From a checkpoint of a small image super-resolution model: trained on telescope images of galaxies (Galaxy Zoo DECaLS), 44167 training examples.
Rows from block 4 of a small image super-resolution model, named by matrix and row number. Rows with one number belong to one channel. Each number is 500 + 25 x the weight over its row's rms, rounded and kept within 0 to 999. All counts start at 0. Numbers have three digits each. After the name is the row's rms in percent of the matrix's.
After each channel's rows are labels from the 100 images, of 14976, where the channel reaches its highest value: "place" is the part of the image that holds the peak. Only what is clearly more common there than usual is listed. The data: telescope images of galaxies (Galaxy Zoo DECaLS).
# convs0: first 3x3 conv (model.blocks.4.convs.0.weight, 96x96x3x3, each kernel summed), inputs 0-47
# convs1: second 3x3 conv (model.blocks.4.convs.1.weight, 96x96x3x3, transposed, each kernel summed), outputs 0-47

convs0.29 105:473486485484462515480490463516504504458488552446479497485459497453500504486479483521492478495486540466502495504485519469484471498454496528495489
convs1.29 097:525520518510502506514484485536478475502482473520494519532544515521486517523485508445492528532483523502549496450523504503520511509523529482540523
place: centre

convs0.46 098:532550508480471498502523436487486519531473510513507495490514499466462463513502510509466504500466541515516482502449485534520499496508490475501475
convs1.46 091:502479527499529515476496516542493465481503476503490531543508513495549527528521537479542485510520531476493482497494488457490482508484496553495538
place: top right

convs0.40 129:491487464491448503469495503512468508499497499475514461503488512523487498471458485480438496439496518515489494489503502492506461501461464462507484
convs1.40 093:524492540486562478516484495457501464537474484489469542487519491511533480532486499516544524568496500496492490506532507540482524527497532552471505
place: middle left

convs0.77 069:533451516502511490490459550513524484498528501475532492503507462501489450494479470530525420515494490477501478485471536488466509529500445468477502
convs1.77 094:495540504522495477540549490489515488505492510502452467516490530493496553526498535479510548495481470505498475537532502500524527501551550508516512
place: bottom centre

convs0.75 100:536496528466514476449506494499493520496507479484482528481481501522490477488524486461504522514524527492514462511496510518534474510513444459488530
convs1.75 080:499515556557510502513496528473485504498498487524532540524490519547502510516467486524532497540457488520481516538523508531505526484484519530524509
place: top left; middle left

convs0.28 121:517504522522474497497428514525495484515489492528495508508491476467499538513486438489495485505473471457504497496495511469476525453514481518503435
convs1.28 103:461468475501472505473522463475449567502486505488528483501529503532480521511472472486473525491501519531492483498463483510486471522535505494503531
place: top left; middle left

convs0.81 096:537523538498542520496465486523532476511482509490500527492506486503493462457540514516531472544495517505517485506483487515512491461539452495463525
convs1.81 089:478508542524535509517498494435446481500481483534516543536483526483500492548435464491546487551494493520491492536464516475496524509460497506527499
place: top left; middle left

convs0.83 087:493506517533530513503517501511483471457507428518500525502512478545456505523497523482483511497515489525454481486507501480525531512493492456507492
convs1.83 100:497507499487463477467493530534499496489484545545486457510489513469543524472562497524461479523530510486523474504461505511508503480520468497500508
place: centre

convs0.56 114:503533493495488502501494478483512531496503475514481477523517504491516485502494479484466509508521441487517503526493517509538533472496490492552419
convs1.56 086:510476491466501485475475542496507507551491538468494503444520466504513529508465505476522487481504471468480499507479451480487538500528518497446478
place: bottom right

convs0.5 124:515507498503497506479507499510499501510500487479524503493462508508479517482481530526459528471538515507488462485521499505520446475423507500489485
convs1.5 076:503502477464539492496472524502521458486486496519460501504516503530541466509518456467551542519433511504502490508544482573475509516484492482523503
place: bottom centre; bottom right

convs0.34 090:522524531519514540519530500508512501484525461525503517528498527506536524523468480469520530505546483444511488501534520493519466455497505514509475
convs1.34 102:476504466461523495489512505496514478521562533496491499510522489515482495484499482540507482483453497487486528443488479484494507494536507495511525
place: bottom left; top left

convs0.50 105:521504551470561476510492494531497484508502502484491530490492506488493492482573501504566493561522501502499503510495495507516491494552476526472524
convs1.50 107:495484555542544510519507502472485498497492500508531550523490512480487482524446456510547495561480497501502488555463506479493511503466471529519495
place: top left; middle left

convs0.3 083:505459502478476498519461489497498489528469517500484487488431493527481501461517481530498546507446503466524495487507503522489471478478511513455502
convs1.3 116:531517519522483550503536498473447489488492480491543507521565511511518534519471487493525510476490512534517501521496511504520467482515509420534507
place: bottom left; top left

convs0.20 103:520547489478502462503510451484490507508480500480508503493469501488444497493535550510497508535477477484464439483507501504536481445478518494480466
convs1.20 112:507478445483478495485494503532495499497516500493513467506534521469515479500484472518460491480522501593517509477520516536480536503485468497502475
place: bottom right; bottom left

convs0.41 107:505500475472486515491517484464512486495488527493484508491448529460482504499495488503491523495435478479478504516488464507495516512506530485484504
convs1.41 116:455521492539523557530492477582500515538462484499500534529560480549523498536486526492529516504502516497513493491509505515500515491451486512507497
place: centre

convs0.66 105:520520533524497549467501506497543524523516445522510533526481513523515509511499506480506534500498484475521497462542503515486485492496468501464524
convs1.66 103:492471492472503494508509476495486485580524557518489484469514491510507476476471469537482488513505475507485505482437513531492532510506528506544482
place: bottom left

convs0.57 099:519512554496497483483452501484490474440498473469468512480485478455514497484506503467499461527521508477513510505461485519477496484492462524463495
convs1.57 121:465497512517500467490545477533504487541504505528495506512551537530477493477509537528503467530469470551520508500526512489539541517494525463502473
place: centre

convs0.89 103:477467497488497538501517517487541447509472503512442516502519494492528531509475479519483476486476533491518488490534537501457515505494535532484493
convs1.89 111:527515498505517539512482468560482504485511472507517490519499515512495478493476461508525539507511523517483486479486507480555440500484492527494470
place: top centre

convs0.54 109:514490476523506485543453525502491494502497502496509501512510496495489527508527545485475532498524515490519447507495499512508461499473506467467488
convs1.54 091:503487514468495491477518501515487516450516514519495512484481519521499500499449467500464467486485488554472505493481515529472545488521524531513508
place: centre

convs0.49 103:497472516526508512516458448490519487506475466509456508482488494491512491548483466535463479505497496462468488495514552470445524514501509523519489
convs1.49 131:523498522515488508500499494530498527521494506507501501515512502485508555507457477500517515559469515512534491482480497463503485513569519496473511
place: middle right

convs0.68 112:529519480516482533540483464503542478478504512503494523504463495466510511523488547492455506475511512500458515493511512488470494512453502550493491
convs1.68 110:475499503499475509467481506523466541491497509472487518482537522501504528513497470471521494511464509506528500481476485505488531497518519486489513
place: centre

convs0.79 092:504509516502517518528493499507517475488511473535524481518515492525491524496476499483494496517519414466492488453491521485492526539540504498525486
convs1.79 092:511528486488516480520494542474488513526539493481495516481511503474509495513502464561506462468488514452471493483494481460494488514481511530512511
place: bottom left; bottom centre

convs0.43 101:526516506477471462500531466491483515508498523475448486499469509508504501499516456517477515497491483417520516494477473454504461511488532491502477
convs1.43 102:493520507505552513483470498557533434473505486494529540542520507473490496488507543518529473504484529486503519490510508506495521492518520455481512
place: bottom centre

convs0.0 117:504482538484486492427485478474506507532497482475480522494483480478497505479502464554502462498491484436458511474447479500490471492505467501503456
convs1.0 095:508483525481517519534498487532502502530510501530523485473539517548510478512476534451496541551453470521531483486557520523539501512515524473514495
place: centre

convs0.76 101:506481484478512449442464491515500528560502498507502494530453531502499494445498475474496500485504503470512484513486480507495469475494480474493512
convs1.76 100:527515525540493503521501525480495497449509458532513522461529493500491505486475504524513483507488481575457503524519492565531521482456499516511513
place: centre

convs0.64 127:500513504479476469514498494482513502502498516468497480477472524486500493478506485491504512495478493447508502495470483502508476490445499514482480
convs1.64 084:521479500493528527506487483547528502485501471498540544538548533531512515519466534505501496514490531542529530503537504546507526522517536504510512
place: centre

convs0.90 090:531489510499487492494521488521497476526529499514471486527507476500522515512523480488497492491521477457494488481440464513497479513478532508488481
convs1.90 089:491510477477472502470477513486497442500555496479512448515492513506495443477516519539506523448473510452516497517523517518491494493469495476506514
place: bottom left; bottom centre

convs0.14 089:540495506514520498519472526492492497500479527466507489493495497525537454507491516507527501517486494505530549503493501544548498473476538502500521
convs1.14 088:485527513507498498511525483557510512475483487503485528497484492491462497487489458489532492511448481501527512496513517476459500518537437559445464
place: top left; middle left

convs0.91 098:514512506509502492523507459547514460509524467469446510497501464506503520505487522492493494516514452450521484505486523472506516501528473477499470
convs1.91 087:515476553531480506517529510453466469506506472513525516519516535513505451486504508528524501511445490490497480491484499461490485522474534496500498
place: middle left; top left

convs0.42 093:580546541502488513463505514506495468508472486506520529511555541487481549506511491486502451499445508477520453477541508515519503487494514472476468
convs1.42 104:508486465504493450449516517504512497478506464527488478506436488467506479466509513476445502474488524542466525503503503513516558530463494473505519
place: bottom right

convs0.26 102:529495484500504517527519494495447509519471437500452502483512485528510508518490477495519550501462504476499496479505502475467497444502517483487494
convs1.26 133:510488496479507480483511469487525487485507558462540506488490497458494493491465493495483461497478518532510515469449469486502468500551499420511522
place: top left; centre

convs0.8 087:504511473514502510534529504482463533459487510538512465519519499505495522516479489479495507507491465441504472514517503458499511505478542498495446
convs1.8 097:530526506504526457483502547482546538527512473503530486464499512509477496485485492523463476461507506502493485537538537520517571523512488487517508
place: top right

convs0.21 096:515513496512504491476520467513488517502562439465531505533488488511508518501508530522485505521537491456538485485484501493507438502456482484488478
convs1.21 121:483525489497466531541450534493506491504521509525480453479516507515490485512497469475513542475477457443476483519549496493435513516472502492549502
place: middle right

convs0.33 090:518515509529507523487459544467476499525523519518508529521494534510531481524494507492494507497514477483490489450494489505497483489509479472442455
convs1.33 087:502493461488469466508544518497464509528558467461487481443469478478499478498424485499488464494482509482504512546479513513479507499471528517535494
place: top left

convs0.11 105:506492496496488467388466488499493520512514499474493511500513513501521513468515512491512518508531519475493488516504526515518485530488482515500517
convs1.11 086:478458516497440505523516517488505486501516470503481470530454494515514443508478524490446509493456477444503501539505501509499536501478542468480514
place: bottom centre; bottom left

convs0.86 107:531484535475517490489495473501493493504531508488464519509471481510499484488514496471503521506520482446541460492490508515521473506509464457480506
convs1.86 085:484507567547513459513527541476472470512513467512525551494517530529512475486458496524513512543466492488487512529476509504499518493492491524532504
place: top left; middle left

convs0.65 105:548478532485506470486499462511497471486540485509458518495491484505503489481511489480516500507526475458530490496490513518521495507514460482481530
convs1.65 093:493482566537526456501516540461476492517508477500533557494492539523508488499439485503527536543472494497475504522476521508507519496497487508515514
place: top left; middle left

convs0.25 103:476484511464498507510521483464502532482508533532522471507502487493467499505495471502509558515489481460480476466473471469494491530490529449494485
convs1.25 090:502508495506506487464479506528491481509523502478508491521524475508497471477463556534451521479509527502513511529545508518528484487466458489512513
place: centre

convs0.19 097:519498551472544492478505468521490499503500478490480514476482462453487497462548496443535489521509487493494474490486498524501485503541500496461521
convs1.19 098:503514551539523505514496516443475504506498511514539549517484509514489514523444453497536507560479503509491500549495500517504528494489499526505504
place: top left; middle left

convs0.37 113:505481467471454475497448494456483524526489474467465480529528464540474457482506508530474431498517525504523494462473557526499488492489479472523482
convs1.37 104:544499563534539525492528498504513459500507538516505542497474508469545497503486474478523499502539477518486489548517459484512472510533484552480514
place: centre

convs0.48 101:522471513515497570531522525511541455482489520551457502522493498520499468513523456443514521519487455487495491505474493483462538514476501551498503
convs1.48 122:514483463498496473484477456506488526469513486481512454463477492515511465501458513524473522496514495474507480485461476502489479508463503507490528
place: centre

convs0.69 105:540486490497511495474494461484489472525501496529484495510495473504453504479487475477514484487483532484504428493486483488547520511518436466515535
convs1.69 081:489499539491518480483486503477498513533512513515510519463486525502479518522430467518493521540517498507489491503512525537504504511524472509512495
place: top left

convs0.61 094:500492498473477484468472485469485550490494518468491506524483509487486503492485478515514524488492523476502503511471485469504465526460472525485488
convs1.61 103:469495530511496511500506484560524458501499495514508531542537518522503490510499566461478502549464497483533496502522508531521516499531578461539514
place: bottom centre

convs0.59 095:524449503479501491479536502519446474514516509474480495464517474535515456487490486525533512511505480463510497489455507503511480457529536500537459
convs1.59 103:489501504484502505448490486550556489475529506489513527527496491466496515529507459461478482490486493518514511463482491480488499490486506470476485
place: top left

convs0.93 103:525498491477496473472452487489506542499462478472496470510521500502509486486545503510476469524524513519517503488509507539525520439482483490519457
convs1.93 101:472500545520531471492540491542507463497502511489471529461470476521498485472506515492474523500533479522492538503518470491474477460515489512479456
place: centre

convs0.10 103:555533514483517523481524491466506524464480427514489492495525472530512488488514532489504510508445488505492502458523512519500508499491495468507500
convs1.10 101:488518444510522480473487510511535450512508576485509449543479496458503501490484507505478483496482531488513511510449504478484534492505480478498500
place: bottom left

convs0.74 106:492511505488458538473497454494509529482463518486455521507477479491473505478489477523463480482455510470487448467466519509460501521461491502491491
convs1.74 082:499465475481528519492477485522484464524467481529520496494532494533559493528461475476515551511517517496564484468509496528496471525503505486486504
place: bottom centre; bottom right

convs0.18 106:537504507483515496485506448492493506514505491497473515501474492504460488484483490464529503486489494470529454472489467506521468501519468478510522
convs1.18 099:501517538515538479492493530456509510524503508540565526480481533516481516500429481524516515552513498505488521548505513571510514501513476518491472
place: top left; middle left

convs0.31 093:503502538489511490446519499536496500506501478504483506476481488503485485482545508444513515518504481471510458514493498507514488504517481502507509
convs1.31 071:497524544546515533496490515456491502503491506511536543518473515525503538513468461507519540547475491485478490542489505502502519482484515519507511
place: top left; middle left

convs0.24 104:509510491509507540554532504500498491495475482505457515536502478482528531469501518493504536511489436497510539500535459495503523451516545509498508
convs1.24 126:463466482498513515447470516494485509535512523513517502528510489487481506499477453548491467523506504516478526450443510447469486499543476480492516
place: centre

convs0.16 105:529527516479492522498475463507507497487507498507467521478494460492491528477468449483505479495488433463531507467483500485512524476513469500507424
convs1.16 084:474471524511524510482516512516474521548478523506574518525530519507493528519466502531521459506491536498493485533453517496513517533518485502478535
place: middle right; top right