{
  "crop_scale_min": 0.7,
  "horizontal_flip": true,
  "task": "super_resolution",
  "loss": "charbonnier",
  "kernel_size": 3,
  "stem": "single",
  "optimizer": "adamw",
  "learning_rate": 0.0025,
  "beta1": 0.9,
  "beta2": 0.99,
  "max_grad_norm": 5.0,
  "max_steps": 4400,
  "batch_size": 64,
  "epochs": 6.4
}
Rows from block 5 of a small image super-resolution model, named by matrix and row number. Rows with one number belong to one channel. Each number is 500 + 40 x the weight over its row's rms, rounded and kept within 0 to 999. All counts start at 0. Numbers have three digits each. After the name is the row's rms in percent of the matrix's.
Before each channel's rows are labels from the 100 images, of 14976, where the channel reaches its highest value: "top examples" is what is common among them. Only what is clearly more common there than usual is listed. The data: telescope images of galaxies (Galaxy Zoo DECaLS). In brackets: how many of the 100.
# convs0: first 3x3 conv (model.blocks.5.convs.0.weight, 96x96x3x3, each kernel summed), inputs 48-95
# convs1: second 3x3 conv (model.blocks.5.convs.1.weight, 96x96x3x3, transposed, each kernel summed), outputs 48-95

top examples: roundness: cigar-shaped (26)
convs0.81 103:515484499464553515427551474514485409504535424482460417492469459511471474499511499438484448445460494466450514480503452460548493455486459507460507
convs1.81 098:465473515545451441524489579513500561529541576445458573487555585590436500477492442501475518487523486459461548551496508495458516563654517482491493

top examples: spiral arms: yes (39)
convs0.74 086:495538533523493502521500523518520468492513443513473458476451465459530523476501532519514514544576478546491503537522448498526541493501534551543535
convs1.74 109:548427506500578547449544488486453527474477539464547526447496549481541500453534517498422508506473497498535488487476512527505477485468468517496519

top examples: edge-on disk: no (57); spiral arms: yes (51); bulge size: small (32)
convs0.94 094:537456459422505500510553505453431549515551559509545477521450540439527507499521479534490551544465476522514550511444507506528505540500449533542540
convs1.94 106:498529540502505487457448392501488495468494480492495534504509521508514527499485554469506485480522522507457436495561480521416499399470475514462441

top examples: shape: featured or disk (61); edge-on disk: yes (26)
convs0.77 125:465441479496468421490501514478536480520503506490532423481513513469470477470487455509546492517489502499530367502519447497447486447473526518482505
convs1.77 082:508515516482552580503419515555422471493492496522541552471457459527542481531487517461479447505517463486468545440503528542554478628614497472470463

top examples: shape: featured or disk (68); edge-on disk: no (59); spiral arms: yes (46)
convs0.4 116:475467540482490521523492525452507388469558441459473442404524456568451466434540511470488502509477372533489501472455497478498450517465475443499481
convs1.4 117:538524526551481518489514620554516516495464600443490496538526582492520496529472480479500465505441540528488460518555555530463553430560479545484531

top examples: edge-on disk: no (66); spiral arms: yes (60); bulge size: small (34)
convs0.14 088:513519467471386525537551464492568460500519519524496435467534446486551533484482529526515454519524455515535515484473507565509450452480443451491557
convs1.14 096:520491511515510518451355508487420541485508468521508571492501561403483557508474494480496540447503489499478530483517549453584457515480516549535428

top examples: shape: featured or disk (65); edge-on disk: no (62); spiral arms: yes (58)
convs0.55 103:556441497529513499444509504502519476542551423434504461512490422525462422491527468440494452536494486587433522420512482483517511473528488480526473
convs1.55 099:473538477574452529471494566545475560548521600560486519518474559534512513517517505472503520423478501477525540536545543483491449498569461466413526

top examples: edge-on disk: no (56); spiral arms: yes (44)
convs0.42 125:531498486504463401544492510509519487477494468459531481507498452483486504508458463488496521507546487497501376457463483494464493382477495492529495
convs1.42 076:487509471469510589442491501503440478580489538628514497464506603547541484498511531528509413488413511492469517485523521473547470500510483466433518

top examples: edge-on disk: yes (38); roundness: cigar-shaped (26)
convs0.7 116:505513480486521431500511526548497497507526479495521470492509455504479489492527458467503472514522530537463431473492471510406526464422492497508478
convs1.7 090:510495486562531558512504475476479505535470603559455554520512562522484478521462547531502468479456494483522537469514476532588459509531500464470543

top examples: shape: featured or disk (64); spiral arms: yes (49); bulge size: small (33)
convs0.64 102:439522455503557513444552563455516499493514551478531553522456495455558428462583491526481457489543457506533475474483524475505478495528553470596524
convs1.64 094:497479479555517584475542474483545485490498424472487455526517462452523483507485520481499464439527520571466470526523489558519502357429550522449529

top examples: shape: featured or disk (64); bulge size: small (25)
convs0.79 099:532544523516452510554477471477543393547491520469497440476432354422524527530489424547529495472498504513531498463513516530512482475492465414497493
convs1.79 087:498472512448576482417546533518395516487572479517430531508522570466471543400539529454543520501518484483427550493511473442526475560450515499581453

top examples: shape: featured or disk (61); spiral arms: yes (41)
convs0.59 103:519519470466527453512476490530491499480489450468514460457524465516464457473497503532474447505490479575520434483494528529420515463403497530440541
convs1.59 095:470526541520485596515469554502504511504509548477494506495518548497473508509490501520547543474516570498477537478465559508549549499584467494498458

top examples: shape: featured or disk (64)
convs0.67 110:513460484456387396541461468513523506499502488462484503492542450505464492430495473507509509497502529532514382494459471547430485434452456433477491
convs1.67 099:457470576497585553464434544483495441511511520552493513497499552525525504522459567488554447484494483450516555497530537514589497576626505521501510

top examples: shape: featured or disk (64)
convs0.95 104:501514536486522445517541586483484491538484514485528578493553494488517500443504492511575523530471516481487478489519460539489521468502527500521483
convs1.95 115:512548379441441503508389397529514494477490474540524461497483491530494502510531458498471507517527471521513567499487582416479513521515503508412575

top examples: shape: featured or disk (62); edge-on disk: no (61); spiral arms: yes (47)
convs0.28 120:502459493482452503537481509511515496558494536490465517476510450511481466492411490433526510503389520452492415470515464499500507439433523451490511
convs1.28 101:413511484451512472440474459525475521502476487550506497551486518609502502445535487489450472463582469511509535626495492466515497495546423463453453

top examples: shape: featured or disk (61); edge-on disk: yes (34)
convs0.60 102:467479510510468492509459551487478561558539577494519528438567512545484499529531512405548489477459495468452480519560533512519487487478507479479465
convs1.60 101:532510503487595528453588416515553455475508450461524531531515456509472499403500501555527475488520536499555552538499566459539522494545471548535492

top examples: shape: featured or disk (64); spiral arms: yes (39)
convs0.8 091:499485494481480540469478493523536453527538462465492447475515424484466400401489435518483409515536551576466486464449481460504448495509494464489519
convs1.8 098:530578557505516520455454586546547456526510478490537521529509489532508475602450489434552509512471483523591516533567434533473546422587539472490500

top examples: edge-on disk: no (63); shape: featured or disk (63); spiral arms: yes (59)
convs0.84 071:507456519456437485454528457438565456527518501591518532509529400498513465458564504453500505488566479527459498496568516576514474487504463487447474
convs1.84 077:501518408474508576517402484529487565459513461455484479507520516447564533527437490502543553460489461508495453519518514460502522399490501482584441

top examples: edge-on disk: yes (31)
convs0.43 095:509523584500488498541561431527442398493487486515498507471548538574511532486517474467489407517401492448473560474492501552465523547470457424513431
convs1.43 092:557467419518503526581565558484543510547503451541466489588453467510611496448533526528504519510512535515538483545549506541557487457508505564567521

top examples: edge-on disk: yes (37); roundness: cigar-shaped (26)
convs0.23 089:446522529511491506529542467536496433505543398511478454538557537551494526483482508441513444502402505451410514495517447550463502577466491479479429
convs1.23 099:557483458531514522537542548485519494509522533491514535557450472490572505501540495516443522558490463511507535531541545531493511461529519506570511

top examples: edge-on disk: no (54); spiral arms: yes (49)
convs0.18 091:493523517478486554441467464509456507505544482506515486440492473516544466506592561468482556499432498464504521484454560497564498530500519520480414
convs1.18 103:505505523506517577400521488516527502544545511507487487484504498465528492548472575506545394498496475496501456487491480484547508464454520501498475

top examples: spiral arms: yes (42)
convs0.32 079:484442488568532458528480513523433500483483523452472536532550454515514453500492464483457552508533535528501511435522510516508567559497484466484506
convs1.32 135:554509427472506531463505427505575508482443451527505477532436499459533501479472533517540503481513513494482417512419505500518469554417560526470504

top examples: shape: featured or disk (60); edge-on disk: yes (46)
convs0.57 118:463502497488495439472487470490482515495505457470499475461525514547456500455522442502492450502444422541455414448500464512457505421443504506493504
convs1.57 085:558567472549514547513469560525480491526465578444495487537488507531533483543471540527543516468483562474513581526505537547492494503601501502475431

top examples: edge-on disk: no (60); spiral arms: yes (55); bulge size: small (31)
convs0.24 101:408493562475511512412497454511472447480532454481501468463509495521494498446551540484508544478452545465500519498507509496526464495515485459477355
convs1.24 104:498528487481515570348506495479512523510522506538495517503514492472519499510465551480507353464519478504478475457483471472512482495471528500466507

top examples: edge-on disk: no (62); spiral arms: yes (57); bulge size: small (33)
convs0.72 111:474482433434522506477499516401512550477506509491547522478475487423529466522556484533454474523566425503551495508460542464472472498523568501565538
convs1.72 108:500480504546477514472517497445419494552454477482481476555459520552506515527498486515485493491380439555447488528490494552552517371359509505470522

top examples: shape: featured or disk (60); spiral arms: yes (39)
convs0.73 093:540556529515540529439507517500435461546510520493526489449421460354497452486483448503528410510491505546472456475605440441505444482556504492511489
convs1.73 099:467479522533523455411487487435590483548541429420494479553464451539557489545431452453477474475519492443605478518483504555509519434600496508428551

top examples: shape: featured or disk (61)
convs0.17 074:494459460528483515520519533491564457532489483495485454538506398478476515456459515556473457532610474462514485479432498575514517481527476450495492
convs1.17 123:518486541472509545439527502566461554540563588538519517515516566534559531537536499491516558508441448514486487511483520478554486573397496522478516

top examples: spiral arms: yes (41)
convs0.16 109:477476505524538490390490516471389439510524448458529487489460484480468507493482488464464536527375536477448488534532458484505495499528520488475392
convs1.16 112:474528546445498538386505528512574561560452480509549532485503482467542523522425525456514385464506472478534453532509514462497429449513495478497527

top examples: edge-on disk: no (55); spiral arms: yes (51); bulge size: small (28)
convs0.91 099:471530514448484510420487456444421449494512436482536451419464444479554412502562511445486531513408468457473493466440526482533470510504531512485440
convs1.91 078:511524509526500568406510462494518545523491499540470468529489483475529492530491561502528419483501449510485456449506451507536513490416484498491493

top examples: shape: featured or disk (62); edge-on disk: no (54); spiral arms: yes (44)
convs0.25 101:565506588494469408567499465499492530506508496451541542500508499539525457526551501413524500498476509465483477452469566469520519490497497490537441
convs1.25 109:506542414521528494491521495459524545456447494460485461481465551494495479397504485571481514498506499547481541560539599458442494529537502537447486

top examples: edge-on disk: yes (30)
convs0.53 094:452488550555578505548506547478484412545524398535549455508506518521506550508484518514488491485354414452533469505568503508477542470492546514478450
convs1.53 110:518450499506423486539521503494581468523498440418498539488475480530580493452569465539510475458594546546493456474468490475475461394503482492588542

top examples: edge-on disk: no (50); spiral arms: yes (44)
convs0.86 102:453496516455520502374517489529490317461475511469505498510488409507491471431523515457503463432460515514451507508509484515497442479496473417497477
convs1.86 088:522572527504497534458454511471568532517549534451536546455471499536446498526454526469537504494501490505503483448559517471506491558621561545528442

top examples: edge-on disk: yes (29); roundness: cigar-shaped (26)
convs0.3 122:527493483502538438434512491526517501462484482486517471465501466514490435507507458437481483512509525553460416444479487483440496421417471504490513
convs1.3 078:472539509553466531582471499471403520521486585499436540539502569547486501495433514546516500496460500477493575534510479513556505508565505474475478

top examples: shape: featured or disk (68); spiral arms: yes (41)
convs0.44 089:548511456587516520527467518528484467560527496464478483473531442539465502480451533514416465556450513428517438492521539482490556462460533510444441
convs1.44 143:451445461471468490423494539501510510484488523605468508603499527544494510414514432504512464484502491531491471556472520453445469622523482465478515

top examples: edge-on disk: no (52); spiral arms: yes (44)
convs0.83 093:500516485479529485417559555438492492485528448502560416419475466411549426537546469517482512488466478538484527491568472514529499511586532558552557
convs1.83 108:472465524447448539371498509469536535536537519483498525545469516462542494519475495520545446451484477472521490535415472525491431467525526435507478

top examples: edge-on disk: no (56); spiral arms: yes (51)
convs0.21 103:503476529504478590445462474514480501475526507482507501452502508503519487491581555485479543479488509482537579487502570497612486547528486501484444
convs1.21 140:497524515483502574407532496518521491553564498489504504487522507498531499567453579514547398499497480493480457489489472476535512446444538510514488

top examples: edge-on disk: no (51); spiral arms: yes (47)
convs0.9 094:451543530470487502394474449469478433496489418487521477419512453519536391492522513431491527495431505478448486440479509479505457515500521513492422
convs1.9 081:520501471496503552406555484511487569532471522541492502513484483464543499516489552500526421456504481497495464455525457490534488515421469509483506

top examples: edge-on disk: no (52); spiral arms: yes (45)
convs0.82 104:528498495503522494403423515500459516452492419467540533462426379449445448501449465410509462481461513471392499511518487458508553462541510514469455
convs1.82 100:506468527447454542434561569506572498571447589387496540546494557489555494491449496436548474463475494481512437562496490528549503544534480513498519

top examples: shape: featured or disk (61)
convs0.85 068:469469516404497559438482513531515554541581496515481471433523486524513476505418527580477509500470468554550509525512492573526533446465496480446551
convs1.85 119:502467519519490468490399516482457517518537554499545561476501534489477561489449388481477549534524489489492478440486542441495491555472412531510489

top examples: edge-on disk: no (53)
convs0.40 132:534535485517486436503521512517476507470486477525500488464524481485501486496478462520541463496518494508485356481444465504431508415458520481467548
convs1.40 088:489458471470485563475412513513503428550516527485478483523480509581486472452479497489545513512460507479483572535564499465575463606557506517507436

top examples: edge-on disk: no (52); spiral arms: yes (48); bulge size: small (26)
convs0.27 096:436543518471489515406476460461452448494498396487519464416493419487555402499557521429504527511441486447464489453443507460529458508487535514481477
convs1.27 087:511513483505508550405518468500484542522496500562477495516491482486533501519476549506530437448499471501499462448526442501531496508417492505460501

top examples: edge-on disk: no (54); spiral arms: yes (48); bulge size: small (28)
convs0.10 099:483525473474473493390456499444420550439427512470552519481487417447458436491488533444489471486403469496406514536447482542517482501524531475490461
convs1.10 108:524455509448452589452542523492561505573473554405506488533411479482462482507463516473577467477517512477492480555461521559579505541490506525510482

top examples: shape: featured or disk (63)
convs0.12 118:543508456471496482443541455529465481458506502518527498456500428487522455516514494503484537483486495563487382493444452489453455392418478494530550
convs1.12 078:472474504517468486588390520460496494482459510450463471499503555605448509473465494545510465508482500427489520516507465460533577450531520475470446

top examples: shape: featured or disk (63); spiral arms: yes (40)
convs0.20 072:509559441586486497473523555525517520497533517501498405456507477445494439509480412533501443475576544563472441499493550476477535508574476507543537
convs1.20 110:461459563469543509473436467522562499488552502472549511481472492455559504531471524414486554470459462464554485490533548509516440531510465496491511